A small contrastive audio-text model, trained from scratch: encoder layers 6, text encoder width 192.
Rows from block 3 of the audio encoder, named by matrix and row number. Rows with one number belong to one neuron. Each number is 500 + 25 x the weight over its row's rms, rounded and kept within 0 to 999. All counts start at 0. Numbers have three digits each. After the name is the row's rms in percent of the matrix's.
# fc1: first MLP up (encoder.blocks.3.ff1.fc1.weight, 768x384), inputs 96-191
# fc2: first MLP down (encoder.blocks.3.ff1.fc2.weight, 384x768, transposed), outputs 96-191
fc1.494 075:511411512506491524500479480530552504496487506498507497462547528484527556542505463487470503537520495509466466462509516493515507505475476493490486495506542518504542488495480507506553512469464514541474502501492460503503500484504484488475479487511473533478519436501496476519521511517508511487
fc1.495 118:519503517527497485521529483527563459450515510529498519496541521509527508550486498507443522544515460462460486456496508475555509511494479504465492510502531446494502495487483492505528488457487517546513491548502504489519471465544507523478491475484466496483531468545522545530519533512493502475
fc1.496 095:517488524522543520490527535538543498476480547537468479460491520485557507533533477489454538523522528532523510454499491472497503488483461485501479474515537497537518488486471514506523500505507499504503430520509460507497506489491483510492491519488471471493536477503516454534544499525487464505
fc1.497 122:533493498505501500515504516537541509492525498511523523486488506485539524551518492492464494575529523501490481464497505503557512504477490504507504489498511490480472482483499502488554506430491551526502489566513517498528462483542519485509542493494487522498538416524527505513498534522491488519
fc1.498 102:521482491481505546484502495539527466480475529518496534501509496472536537536517497537478492538527499525483509462506492464528486504497467484460506500505547455523492472516516495483535506445465523540482467548498504513479469489521524458440486454508462535498545470516521443508509533543514505494
fc1.499 098:488488513516533492505510520536555470475494502531503538489494518466492547577512513532446542564545508533523488451499519462522494513469463491511488463491535440525501496504481509497546504488474533529504486531488516522492472494521519507474483490479489545486537464512531490495513496531497500491
fc1.500 097:520487506520515497519488513528556520449503519528519517495486501481532560541496506518464507554512487538477515485493486444521502500495488490481488496510508469497491474484471491494567497470481519514499456552505507509506468498535530496471518476493470501495557452523534488539512521534494504497
fc1.501 092:521466516511533509493492489526547469451496534487543519483514505493512534561519505518420521550532498515509492453481501488518507499503464474454483473495543511509512483490492498491559511465479494520505492541508502502518469480514545488473535498473475535491542463498515491512505542548478498495
fc1.502 101:516509504517499513512498510541533490409490495496474511467516523501526536549495492514437518535528498527499502464484495471536508505466494500455501504479520468504523489506495503497540514476484508505475484550504475486495461508551508499483492480487484528491539463519520475525527524495496506523
fc1.503 092:516496518517533499537506508551553501440502507529502513477487492502527507561496518488458556544502529516520491465488537478516505519462493514458468506504520452493514497483488521494547496483465530517517453546510476510506450465530526476468504516475471519485535472492539498531506531542470487490
fc1.504 080:507445520500549493494482521506525466505491523471520490466505509469540510533516485542457513498552540520501485456487491495519482512480540478517492440505512504513512482468494513498548491467503480529526466517515484524504477498502511525496550504486483551487559472518544494524507521535500481497
fc1.505 105:512485511507526529525511516561550489466475521520484501463497483525524550531506494472488533515529528527503509456472496448480512499497489512473482488531513460531529482468489505480528487454485521527487475542507475474513505464513500478454478454499458475454554452515526478520520517516495500509
fc1.506 117:510466500498547530518537508548526521454476492521498543512487491511532534551518495489473509558527492491535518480456524481479488508523490520481520453487536494520535467500516502481549493458469536485513474505503487526512473490527537475478541518500501531508532457513508481485493493529471518471
fc1.507 117:540492518512523504526534495534548521439494514521516502496504514504532531542476492514468497531537503504490516447492513463501506479497471503462471485516530463485515483493477500495528496469477533516515462543512497503525485493539508484464490482491470521511530464522526465535545509528486499481
fc1.508 092:546480514538509528518532473544544496465498530536526493474514493528498490545511501497490487544499453493482532461520521453482493537473470488488495516491498504474496492493479530508514512498467524485473473586505496517455511476482516528460507496490499458482534469542531466517518482485464546504
fc1.509 122:514489508501490520487541477534542476458524494550488469501533555550555512511481443469449530534513527467536499523472506485472484521483469488515487494546500496520495495502506522485521483483484501500520537514499445485506487502494508495492515480516473461507505488558493497526477483496495487478
fc1.510 109:513478493507499518523499496552534519448482495543484532447480509515549564557526472507471537534521522521503484462474520469521521511473471500479459473494542470507497485500502501498545501471490535522503486525504474497504491487532471491464490480476454498483533445524530458508512519520486518515
fc1.511 124:495491527520515486519474471512542495450501523487513505490517516505519543532480485506471508532523499490508506480484505459509513500484481497449476464510530482522506500471476511513520474469518525491526498527520477527537472491526533513463503530473458538481526445530513484514511509549481474473
fc1.512 137:500489506502527521475481520535545508463467507491475470492524486490507581531504466503526471506493559512476500499492481463492492440499474513485460471514517486490518505484478490502505508505519494544512516523496516475500500517493477448432475472516466477464566503499505425511511498529510491506
fc1.513 106:502437482499494515512488467534553534449504519519474497499502537534523539521495476491480517501533518505488464480477504479464512459525493492458455461544511485531483469504504505492552521464522527499505498486485471529522506498515523439487493473474502507488509453546512487483523494498507530464
fc1.514 090:511461497515532508534479493546521515411483504483467525483492528523505541564533504524492506512535495519498478464458465470505521510493458526439495494496533463508494494480504496511556495451474527521511495526495483508488475504540530461463532507463485536475536476538533480502507536553480500495
fc1.515 087:528484502511499521518494511535536520435474527521498516491479518506521489556482498511471471545538498523488526448486518471499513488510486475478485498512506447497497487473471504488536488470477538500478465534509496514522484493525531492472505472483462520486528460526519486527539513502469515489
fc1.516 108:513483506527524526532517479531542481474521520537469499475500534517525549550505478524477537528550486494489458493473508479488528466490478484485497459502498443546490492486487497498521479447477515534490514539510482526532482498510500496477506476504505510466544457548530509537530517528493504487
fc1.517 090:513486514516500507512490502523569483451507546503502501501484476490499505560487526521478507510501491540463476444495501475489488491529484484473482487504505490480502481496482503491544520467495514514519495555503502486529490498506533495490482497503470520502528451520510491521505512528480490475
fc1.518 064:510516498529552498488574500529522529463515533556493510470487497510522507553481484520463500512506503484496512476481511504508505492537475519492509457518495504520511501483487483503545520456496539517525518498528485495500470495513501471516489508475505516515491466529521505486518513537469526476
fc1.519 105:535495497516529544492522517537559478471463528515502548482448492508496529566499503531493513501511516547511520438515499446499490503497478525492505523516536483510522495494497500491518496506464501522467501539491508483490518519497505455478481474509502522493546467482503456509518541509503549536
fc1.520 132:505503493522513493492515476494553517472492517474531538523492500505493561541468513539483481523546519484519534482490487493485511489516466492471506469515530501490465490473465500510540500470484528484532474527507494486536495508504520512467512529484486504521535466503523485489517492524477495480
fc1.521 094:462484514522535500522510487545540504453488505525485508485520522514534496544494468514442534548556514515515484452489495514529503510489497483476476489488530463522496478479471486496530494477522495512479474550507527498516482504543484486481458489477492542493538478495543478529517552501500478504
fc1.522 084:519493494513506502528483496547525489460487535506517538507518510483522522531507496529466521563529502507506478452469491483527515512502500472447479458481515471506504488483475497489548503456507508525517457539510537533503491463515491522475519500496500519506528460501529487520506504540475489486
fc1.523 089:490467505512492489523509471514560463468506490510492494486538520494518537553510471472486518547517543479538493461502524469472505488512460474482477486482529518496507494463473492496547504470501517501519498527487492533517473485516493521478512508515484511489513452519531492499519477509506511481
fc1.524 103:486459499513495529511486491540525468499452509548469506474477534526568516550509463519483541543509536530468497459464477448522502480438480502480471483540543451524523493497500533504521489465488500563486453508493477522507474465533493470453477467505472526489551455479514462527522510534492511483
fc1.525 104:526495518510515484497491521524546461497527518520539513499538499523524504539524491499465531591553496511533486477501526482527471494518499472473495512483511420516477480472497530489565470459489551540495477551511517513523482465515541520498524519478459520506537445516499544523477525523524506479
fc1.526 096:504501507519476506505524516500550479449484541477497538471437495453506541563516523517494526512524512553471474468491530458497502481486448500466508469506549489489524493493493511498527500483472496504481456541512501511464484498501512475474439484492492523479529488494526482477506511520490517495
fc1.527 097:526483501500550529513483503522546529449469557512528514493518508488512560539502494510455488521499514491518501497510476469486512498513439494472481478501526520536502476475482495502547474451476535499487507570504495517498491504505513504459486499470475518494529468517542489499532491545487493486
fc1.528 113:530497497488514495513529468535540532480462522527483535506502507488522510510557515535465535539493497492532531456492511475519496519482486531475483513507554466476479493504507515501523501480517566549500425536483480521528465474533530488436471494467488495508522463504508448532525495537498507466
fc1.529 125:500442517514496512526508499504527474435502513486492521481488522483523538527482486518460496543557484539467520462446521496527518507461459501465488487519534452500520518483482492522504489484478489516482484531513482491501502489539498480458504477481443553479522482497532455551530524530485494498
fc1.530 088:517470498500528528506533482534543479444507512490500505469518499498533553547507484493471511557531497486493522447493507440515507491481470499468478485498537489500541481486472482493524509480494519490483507520505504491499482513529486505450487507497489532500538489527534452490508531501495510510
fc1.531 116:540494508515502518522518497530532518484492522496496517500445519481519533553490481531462488502517474516484506462528530481508508525485480516486478488508503474513508501492493471501529502451486514480499482509501525514494486497528498480481516496505492553496540455519523493514504514523494498504
fc1.532 122:515471524522511508520477485549545506479484503539501516494454505496537544541543491522475529536508501540472475448466491465547506492497459500499490516535544467517503466484479515498549481473472517544500492519508485533507479485528514486460552519495446542492551460518514477499520505565500503497
fc1.533 083:546463498511521533522504499534540481476477544510487496492514495513525545550523496496489535550525485500471486465493519459502510480489465513489479521506532475518519489476482498481568487464462510509490481513519485495489462454491506482497502463511484487486544452540510454503494517503481515495
fc1.534 102:537424506500517517507475526520546490446512544517495507476514522490517511556508498513464534544508495524496493476487517459530503500479457482500489506518551478490507481484471499486546477491504508536479489535529494492515465496541518482475476453472464534484547475522511489516529530527502500492
fc1.535 097:469485517523530472528483511510552462476503511487508518509509496481496517565495465511481524532523526529498497492461483482526502488493504507491478491475538453508462479471481494505532477481495538547507477526527523520535467510511506480491488479456444528505525457490545510495496550528478508490
fc1.536 108:521475522529494514527500506550528522492501492531497495480509532534542501529501482481475514529470506526488529438511494477519504507452479507488481513486490478495509500484475502506504530464489523485491443547506522501473508439548482508460507501501512463490540459499542480529511509510491496490
fc1.537 122:504511524520500505502475494526538498471528520481503528492483478453497543528538496517469514546476532522464503480487538455541490528503497508440504478507526517490508492483478521512549523474474516528506499515500519489511453502531529448493535507482458529510498476515494484514484495548498454504
fc1.538 128:512523521513488518509515492491546472506488551458533508515496485484499508513458525508456496501490504510523492507502506490484492477527459484482497459543500513467493502504494506515532535455488520511504484518478479539510478470500519497479545520501453488518509446476500501498497492521488461465
fc1.539 095:524488518514515528518487506531558518494478522512493503498500507504501522540530492495475509543488511533533528459479489458528505503502476496466475494504513486486506481492476511494552507485454538510495452550512510527497473487552514486453502497474483516482544464487528460497494526560468482505
fc1.540 101:543519502505495502520459504518539505467486498484533495494464483485492539527480502525462467557477486516489464482482534514525509514478508533480471480473533472466497500508484504499525514453493531495495472548503532498499444473524516511484539468514486526494541429506518478490478529476481532502
fc1.541 091:505450497500527539515503517538517484482493497501470491474508530492500503513503451502495491531519515507503489501465514498517500500513468514502480505529534502484501467517497488498541504480464509492464472493475476521480460477540502501485477488498523503520464464544509492478503512512489508476
fc1.542 078:523535508527543507521498470539539531443497524515537499475484541532516546518504483508491489524521473505493507473473505501501502475531466516453506497525510471523528491497485505499541506473441522486502471529474478514512487482529530482459495525496493506480505457515543489527507498513473489475
fc1.543 123:513498520531513507532489472518517523523496528510507550508457485467514500526543531547472500552493487500497479462473555506530513529488473512503523512479543465518524499492470504519524508473459507541485448530488483552493496495519508500462547516489468538478501464515518484500505473559490498482
fc1.544 094:511470527517494500491509496524589489461475488498494524511492494483517537553511516524468485542523510495508501447498495436466504502486456495444500491524533516499485480477477517488537467484488533541507476530494476544511495497514516464481491496496484496500562457527506456469514507531488502495
fc1.545 124:542450497497489503508512509542548496466485531505502523463535504500521560546494482517449498518526523530486535460496521455509504469494461487459515521495534461481487488495498495492515491475477519539490456563511494524503470478541530478476505478497472523483539450530503455498516522536486509522
fc1.546 091:532473500506530517499495507535572467444467508515497486496514510491555526530505462512466495560500512505531521463482511487512481522473444491489471490518536504518487473499488490493531494483490504526511468528494513524494455462516506469460535499475487497472522448514516445502510502495487495500
fc1.547 112:525489528530546480500532483501537525480474521491518516501504477523499536529513483499464511537554484483529516508489508516524504543508490506465454485545536525472496523487459498527513497444499530483541488525509492520525473483489480489457496550469446517521507465511504504464504516515481503493
fc1.548 096:501493499510528491549518494559558519497469486514495511501499515507548473526480519555454534496541499512502504454467500443500536553505472478471500456538528480511500481500495517508521506486474520526486475511493492568537498503513500510462475484455487524469510486477551473527543490525482517478
fc1.549 103:512494500511524520523510503531568476475503542503502531474515486490540551552507487506451501553525516491513505440513530450529488523492468468501506526512509497481495484483500497492536469438469525514463498563495502505495453485531516499474483475478477520508527429516524476494539522534479489510
fc1.550 082:510488497516508527521506486533553531454510538491524533496494535488530506542480514512452504527537495507510495445509527509505504514494471492479497510506506513465511477480481514493534507463463550522497468544503470479548461486534523497471500506487476493516526452535528463524526502548500464493
fc1.551 091:535452506504538520523489503525548499484469480503478537472512484467492526541503532521459526518516525519469520484470495501523492514456475517495501482508539477488464495495486512508556496498501531538486441522512469508510470492546554458480496495468468546486525463491518473509516528559492506495
fc1.552 101:537458505509519511532526512537554511456510496515477511500499512501507549564489506528469502552526503526500513454497491471508501510518460483469487486516534448488498482482492492497541486484474529511495493531506509522504487497516504495462471475474494524508539457507530487520532515531474519509
fc1.553 082:509529519505540503502518493557533462466494536528475516494484522502516526541495496513457485541555486570453487473487496469508489529473477491494503462505543486487497473495470514491542499500499506515513485532517506495514471480502487508459456500493484496497531505512512452512539531532486484503
fc1.554 090:537450523514518534520502500538562510477515499514496499485464517500518505544492486482483506543526479517456490448479486447502499505478467494507478501545504485468506492486493528503554504464485500508472479544498497485526446493505524488471504507474491494512540453529526481517520513541473484477
fc1.555 114:487460511506499487488478507542534498464511498528478509487521518512514541518530502505482531507492541513475512484468485488532510523485478485476496479532534499500478501511498508493525473498485500518519531482493484481560468515545492437444495506481449559491561502530486470559516532531482455520
fc1.556 116:465469510510504466512496472534536516497469490509460496478503517512528540516498495518452548518525517495480497466481480453519515498505502493462495477527575433537474491480506523503509462521523519520484494502496501508509511512528505527458445467486475508482551512497517488545560508500483517489
fc1.557 123:528518482504540498516522502527535508484479497508501521516512483525526508531504528509476560539503487440524526466522485468530512527496463458489521490476530450493516497506496486486506506529474518510488493490477514529510487492498461501428478542472495521504540516508522459478502477527477485542
fc1.558 105:494529521521508515541481524525526504464469512536468525466497441461509521547537530517528497537493502536543487462457519508494540492536481559506484491479548468520484500470473519514513472509470538483488456495522470574486491510540513456477513440485483510478526506488536450448491494504477531505
fc1.559 081:524503504534523507498495502554550478422483508494521548498518481515510543542509484516485510542534496525492548460488515446522504475501488508470499496517515483491523479470474496504541506473493494498508506536508522496510478510509505481489539497493500523517546467502513494517503501517486506519
fc1.560 101:508470490516528517500502507520548504451490541502518514479479528495518529563508483512462516537533490507512491455493530490525493497519459465476497516516532492493500479500492491491555480462466512478484477519499488537506467496544524474486487538470483528510527447541505487490526513518516492504
fc1.561 096:509455502507513516508508514548557470483493513500510527487492504468509529550503488518478494568544499528521517465459475486501501525472446498515500493490523491487503486489493483504546507464471515523520496533515490509502475494512519522473495495482480532485504468513522481506506515552494475503
fc2.494 126:509526474464470478483524511477485513504502490513481486514507504518500482468504505488559470477473499462497489528527502522500493493505535529533541520485484518492505503509543470483499525519461477462504485472467487500474523510460540474549476524552516490502449504494477529474498475466520531516
fc2.495 138:475534516509492531506482513422470478489497473479494496463502529466497480460494485453486462517485500514492487504501521518566503465493500497509514544463475484502529520484492518521476525512459468428467437515519471484490492485562520497505497513526520510488455495486498482505492516479487513524
fc2.496 097:526511516517478506527521508480515492483518477517519468485507493479507499514503493465504493480475485514494483481537545488528525475465498549537446521472492504505484518474480491510532493487509542496483431529500501490453481452510555525551478491516488472470520477557526524491494494445477498492
fc2.497 132:521476525504481463453477509466510498534485470498536496507489486476496531476504490464535474483469547489497531522534501498517476496486552540502509524474496518477465498492517496483488481523513491491533458494491503454474507500491525515549478524533511481539510487498463491497501537478520513520
fc2.498 073:496511539518475484500540527481491501540472523525492510497514505512486466506484512493550518464440427466517478492541520553481503498504486505527539533506518510504537503487460506500486500520475467487496485477519430502498526503464531457520458542495549501506494516492498498504495476474491513527
fc2.499 087:521522513502481543487479505458474473503478494496479502507456493491484495473507516475532453466459493470501536514526501502512493505459539555476517527451456516465494537495472480502486508500500493440501443471511506476460522469506535471526481481522522490511473472503486502492513529460528548510
fc2.500 069:510504506487485486505505501499518514492478498520481510508526524547511489480513516443538506498475488451536475491506522505499519465484520542526499508470516508482480516482496495496484494525472515482539470475478456521478528483502539445522459504497504510491456498481499491489505444453512554468
fc2.501 070:500501473479443485496521491489481489511502493515481479518513511481508490469500533484572524470477493493508472531523495502460512476507505529529533496480487510487524532497514496514470508527475461506504496471488492510441525507467540463542457499543492523499452528504485505479506472459527505537
fc2.502 104:498559489454490435480507521508503508512505495513521499501486489497498475502497471501576467476457526468542480493507508531511503487505534543529523529475503522503492517477533492492496501534450483480505445470471490500483523478450568470545515538528514446490467530457486533460478491478504540531
fc2.503 084:525521495488464468478499497477491517490498477513463463529523472513495514479520527454565468495456515491514498512549482482512486478525532544512520501453492499490512503496513484497493511528502509474537466465487517508464533509481549472548466507546503513489455494528486546460513497458496536541
fc2.504 090:508514494479462477500514518482460498504498478519481491505514504504504494467512506486561491482469498478511473541520499505503509478505524537517531507478492503504509528495512493506486491523479485480520486477485500516479516495472540459539463506550502511491457512503492546484501500461515523548
fc2.505 124:516529490482454426505538528501492503508526494518486483508502494487520480503510485478541472493501518495511489510488480515490509483533533550534495493476509504489492520487519488500492510530441486493506472473481489510474539468460529492524478531513521484486475494466493518488504487464513520529
fc2.506 113:508506506530473481521525483499478520521493527513508484534460514526536489500506544502532503489504491457508479527496525509513517440503501534495528499483523500480527509472487505511514538500483501521503470490482504505504493434485571434468479556499524529487466507509520455557506462495464472497
fc2.507 085:510519506485462488496547502483480516510481501519484486504508508513506478481504492480552487468485507450511482520529492520472503489507535531522531520482493520507517510486508478492482502523463456467512492475484482506494536501450538451541474526526507491492469508488490545480497466455517545530
fc2.508 091:509550529516495468501489543500502509504497467544478511472513457476517508525547487455539465528448536482562480474502480502514513485500512560547474521442507507491473523466489509509472487530496539491534489458513516515461500468498509491519468488496503483477493491464515516462504528458483532506
fc2.509 130:517458510503496477509476520473490462530535538486508479481530517483501473511540508500526473521496464491525459550488495553512512485500492492543512575479506534511490486483505530485495473512504488461503532490519464520535483491463512496504523527484477507500492496512517508491447495487487473516
fc2.510 108:523539500470466494476502506466494524509517471498500498511506484488499492480520504484554481489450534469490500497524494522524492510484555569504513505455495527476497513496527497497485515535467466467526449466491496487475542539489524500557504520540512508500461501487476502466498511475507513527
fc2.511 099:535464511457477503494533520512494493516507502477526425471511523506519517477506448477543445470492506495509460511536455518501494477497515534549488512482454558479491497501492464490488504514514498510513488531519535486478520491446507480548518513498483460456497500507498534485485526469529480498
fc2.512 155:555522528519486506498534531493511504508466548510488467525518485504500526496520499499561429503501502494554512510506491496473500462542470526553504534461511512499509516485483509507523488514469522487525476503540527522482485452421508485501514513499502443495494487545496513453476501494474504508
fc2.513 085:487481487462503510485509523477478483515467508522453513497493496496506459460491498516557493466490511456496499530511508513480500502477511518537539523486496528496526497508561500486461484518492480476482495463492503461488523509466517481565470521521535499506464529473477496503461515482521518509
fc2.514 087:511522494471453491484504521472497503502494493504478474517526493526487496462502494475570489463487494478515482537544493490485499471525527518496484492485479501486519511502526470500491516512513494486523504470453510507482526509477534461537455516555503515501464506512484550462507474465536526505
fc2.515 138:503517488478466444486547505486483510510502492530488484500505508501518480482503483479555488477478485465511471520512500530466510489512539534535523513482512516506505538480531483504479516529480471487503476477477469501486526488453533470550467517532516478486464522483490508486501470462519520531
fc2.516 108:533488516505503498511539510471499484525522449487495453497522541528508489499507446491535499492519489444487464502543462509533503467489566542518509511521509519452501507501517548518492502515486505462476505527496517504496486457480482488501491486508498488508472502513509521485498512426480517521
fc2.517 072:489508517501500483478527499516497508493475526487454480504477510551493486497515494522567550462533471485502475478522524491463483464518512550537541519490527500510531506490486461485493492495486467501455534468535550498460521453453507483536422500483519517502477495512484493505520493410508536534
fc2.518 069:498483508510481480516484504517485481525505511532492541475542501463541466512503505473518490497476512489504486489473500509500542448501501562522510497497530497521490527484495507533443473556461499510507508461526498521502567499511515454490448510484483511460505523443515504546505526479489517560
fc2.519 125:519509523517511481488526494477516487506512461496506499486559522534513540494511467506467502532512513450518474519506460532478501495520531524530450466507500488517468517483499488511471461476545552525537491526526504530544490524485470534508502483497481494527497506502484533519490519506524494470
fc2.520 099:493516466480492447514531493486491497542479486513502479518512509507539508480476466474533509476507512455509458549509471540443528477523519515541507468491516502538492515478527499496470489511516495498533513481454469507511525501445506495509476512512495464490485525471508542508492485469534522484
fc2.521 082:522528470480444517505522524502541543487481486519480485505515490491513500526511527471544505470455466487486505520551489505487500485513487541492529476477462490475541516483539495507484512517445507493519520472497495522482535501485532469509471508524477503479478489522496534486527455475473512570
fc2.522 084:512521487476454493498494505485471497503497480511476480517512499488495495451506507477568483478477484467508481537520500508510503472511535546511528507470488499490510514509515483501490507519472493488520484475476500519459520494495536471530461508546516510504449502497483535474501499464522523538
fc2.523 081:504523504503445515506493540477488502528469503509485507495483476467502496487494530472591478476447508488489503520531496520505516479511501534542495498470527515501518526485506494510468490530495455507523513451493482479471525523495516463529482519517524524508465512479490496488491502487505508561
fc2.524 093:526518488470464494492519507464490504499514490498489493513487491479490470486500509479553476451462505478483495507544500516498490512500534544522511521494488525480494504510523479487501541522460469480514470471463494465473530519470547486563501535546524469499462503495483532472479481469526520513
fc2.525 105:508550463475464459473533477503496525504518475537496527513507485530506499488528535496522527519522461437553505485510524498535478465535535542484570523469495477507512485509521490481501506499492496501499478488495505525487529521517514498508491500533530498504475487506476553516526476463512544541
fc2.526 080:488498503511503504513452543495506513509517490537472483476502560511504474510504497511529531478470514472491493451540501485539506487500530516502519529492497512479520514495456480495469484512468466468482491470519539475421501499510502492527417507524523501496483534480515524523492556452496526520
fc2.527 092:513538504509449470486534492458485491505491489522485483523495502516503496474516535458552488476468502470520479526523508506510493469504528535507467517473477505479522529487497481512494525524521478461547481467470501495475519499478563466539479513541498514489441477499481528482505502460518519503
fc2.528 116:514469520505521466498463497489504471478516525457485471511544494509471544499524498482495511527500513518555486497489477493528479517530477493502468514483525518491484506493489512501528509509531515506524548465496481459548529451516497470494476508472449494486514478496508473487521514495495453495
fc2.529 103:524473491479465494476511521472456518464516509472477456488493495467479495491545515482531472459465530547505485519494504502524481528528498496475512552499473533480487487521497483492491515571496453524520506496500529477498494499480522429527498473527466466533470509539465463462503506460532472532
fc2.530 089:514514505495485476489545492504490496508463503533477461504509493525512494475510485458564501491433501475501477516507524535504507470518510534516515524476505500507529537491511498513480515544473478489520476461485494494475534478479534443495468519518502498478444514488493510480498482457477535512
fc2.531 106:539496507513445500478537531511523510522459530531491540511517473486518484524520556495558456474472475463520512501488539534458465484503509525522519497466489518492506480491457482469518513539485467496519479501510486497510541479462535460521481521517489550498491527457493512485492495498510520523
fc2.532 124:457500464462471525470496509506471552498534495548444523498468486479481483466526498447481509509510562497486514480492488498512469526502499505472524534468479519509526480522537462477505536490527508439520499445478492446452493525528480499517451472525516478514468495494453514483508505498529497501
fc2.533 112:509510487481456416502532527492496504511497498523490499495502506501523476496507482482546481480496517486513464502497504527485512473511537541541514496482504512506480531476522484504480508538477488500496463472487461505478532466469528465526452516510511479485473518449496486492501473465512540543
fc2.534 129:512512499489463445490547519490504512517504493526482491506508493511516487499515515478550479493472501475528478515499484518488512480506528538541523513480513520499491541474522502512472509529447478494514464479484462510458529498464523472539474521521514492485467515481488501474496483471494513525
fc2.535 080:511502508491474535515572479492510496518491495500455472515524500505520497483513523486497533467503498462535479456520504499494483460529522498496480490507520505485515491494500512491496519504503462474518490478459446501514520477511499475483477526519513529492486498493519463482505503514502507463
fc2.536 097:518520488483504479482468521486476528500496475525471444507531495501497480456508462463537450512471534481496497514522486510529498479482555542517516528451482516480466519505513501504484500511506536456522448497466545496478472453483536466528485479521506477510448498510481528474494507459512548498
fc2.537 151:508497506500497535521527526499490469573466511507496499487505502473514489488526517495514460530507467463449525479531528542508507490494488493549531532511523534478537497475547529497486498497484481511435472542474487488500486493517488519495526542508558505505487491459517479532479519528497500486
fc2.538 127:517512489512449492538529487485539480502510490502552501509473517506539508520509536460485513488505446477517484495548488520462519513528505493425490486516478462508524485467520466474507488464511469492508529521491462508524531518494518499447508535532470523490560467532536545538543486510496490491
fc2.539 082:517521481472452504491517504469486497493491480510469483510532515501500491469501472452564487473467481466510487530537484523513499485501541528516531507473494508491517505506528452490495513512509478465507492471471481488489520514491537455540466519550502498509456502507484529485499486461536554522
fc2.540 086:490499506477497468465471465455476470533519439500454508534479479477475515449498516511512515497499496458479486509524498492493482456500556521494524531451457509506464510517506535508487486514526526472515464463458519504493510507490546482537486466505511524536456472505464510469523501441540537487
fc2.541 102:549526501491457472484540495457482491536487491501496509538480483505493476486520540501549456491482468472505468546515540538507487507494523551514511519462494517493472515498514504494510511537499508454536498464484494510509498462477565458500535500510483523515439494505481523470481481448498551502
fc2.542 065:525470504497461407507494525502502495504505513520490495506532494494526462513522518493506477497471540505569480488478493496550497437481458533522482481489516514475426500488504499498492494506509519493560466486509482518510525448498527429510459554487474514471494511509508492499519520526501531527
fc2.543 108:505484481501518501511489515504465493487501490547479499494514518497489498465534505484531456525467514505497458508482526525530501486459533520502523557452486510505483497507541523489508516531454542462496468514473524496479470475523556454524455472488533473488435495514517508499485537436470554516
fc2.544 088:503493514491481454474528488483513507527492499508474471526504518504496474485525514504530477496491487456503485515521517524512491499483544507527534537490489509483499499483528505482506509504499465481474474487472492503480518505471520484553452485546517505512448503507487519483501481457499523496
fc2.545 082:509490496494501530478561502534539543503465507528470500529514525522507473501503476505539464491506440452508484545518517538480487479518465506493516508500494533496517500508519489485513509495482524461508531498460467485521511518477482445475489496497528475518449506485486488503470478474508510527
fc2.546 072:508518492480469458508479489497467509507522483511478484507494506485501488449505491488581512477475485474504476528518487497494511466514527545491506504476483493489506513506506492508488509517474492488500479465485483521466529501494540456526455503539524515500450508504499525478512486446505531527
fc2.547 133:531474500517511497494521500502481513481452510532447455487497502500520486482493459519514497491526489475516511485502532472472516464486496511544539546479492500499527530486505510532465463493508488528437483512504490502452512480462519491505439475504529463505480503515500479509541479450499498502
fc2.548 089:507509490485477502487536503467467493508477481506485487515506488504502496477511494471562507487462508476498469536526502505493493486493539533507529524474488502480536520500519496511482514533487458485518471468490506516462524517472551483532471511541523502497462528503492525497503518492494512502
fc2.549 090:509521494473458513487518514482495510504498477524470473513505502527502506470507505449545494480490529457523505529527492512513484490487540538514519490473460515493510498499520475480493505512497492453520484476488487509473524524503536481537476511558507490505464480493481554483504507464521517539
fc2.550 120:508519492464481500473517511458498499505485496497485494514512500496486479466497500496551477461486500459482492522549507526507489502484525514532531519485471533496528504502534448484500515505507466489477474486468481484472514518482530466570479509542521494521452511485468523471490468477535524499
fc2.551 098:506518487480455502495540494522503503488503485524478489495490526547531504514501491478534520496515450453483495480526502497489499484508565511481516518490463494503517496506512468488505486516488506471480489491494474493485524509515547482556442455533541512484473500519504533467513475433499573528
fc2.552 073:513525490476489498496511499486459511523515507529477509498503521488510435469502455482540476473491475447500479496520495547485504476495540553508513530469509528492510511486505484500470503540473497474474476465494491482491556499485520467537479516510532498495469518473495514510482486468528527539
fc2.553 102:518515495485460485489528487487497491500502469512472478494526461491523528492519502476550503481496541477557474519522462503483506456498558528528524516473441517492492522485516495517466487513518487486538490475504499503487534527451509494555475504532471485483477490491492505465519507487522490510
fc2.554 082:521533524477456472491492506492476461476497478511487474505540517515515523489525511439502506491487529479544457514504453498520490486511536535521474467463520467521484505498499488501486474478552499530541514493511523542487525496491521489509465451505473516514478487534491527506550524445525534504
fc2.555 108:466530494507505507522527493495505514526470498533472515503502520539550495505553518477527549533514482472537492510490507533530544499539496514519500515500536507505518532477483490524469509555500515469499456456503453529525511487492481478470466491520504493484477540490517467512515490457486553515
fc2.556 132:537520510510486477482479502493523544494480495513478496513499464497470536517551483515527459521497488500514516512489538498511491534508522513470513488447482533461444490502480518490522506507476561455541498501512523506500485509501520473515496504496493512501498483518481494450468502506494554539
fc2.557 133:524480502491482536470470516529513533525470535521474488519469465458464491464529541545550477464458521533509512497504534483522457459485499515495478527476478544480482483516475481481515553500471469529506476497493537495449516457485557460529483494521518525501459516489480480458468499513525482504
fc2.558 104:511550520518529504496526515512499527463477555526489444537493515523500514491500504493542488487512498513506474559501513496464501467540445501458452478523493505492514495507479436498514528540498496486532538496485530488525486478439486449461502523492449489506490529528492488522470485490514494531
fc2.559 074:488508521486480468478547517462459497517471497530482492486496506495515493467505527476552512470487520470534460540518502507474513472495498526537512507488485512515506536501505512510467484525530466496527495468499463501472515472465542462517472506520498474491457538489488507502495514465517512520
fc2.560 088:523516463459451458482532475479490503484480499512484479535484485504487500467497543515533462469472503459505506522532516484455504481506516535502557514472487496495510528493532495510496489510487502514536461476471499509466530509449585486538478514560484500506454488535471513476512455479530533486
fc2.561 095:506517512490470447484512516483504508507486501493489482514491503530496483488505538495553490469478510453517484511541516514499507483493542511512524530477484513486504517484507486496495503518494468454520473473478503490453520497447562445553452526516491500496461515499492524469498478470502526511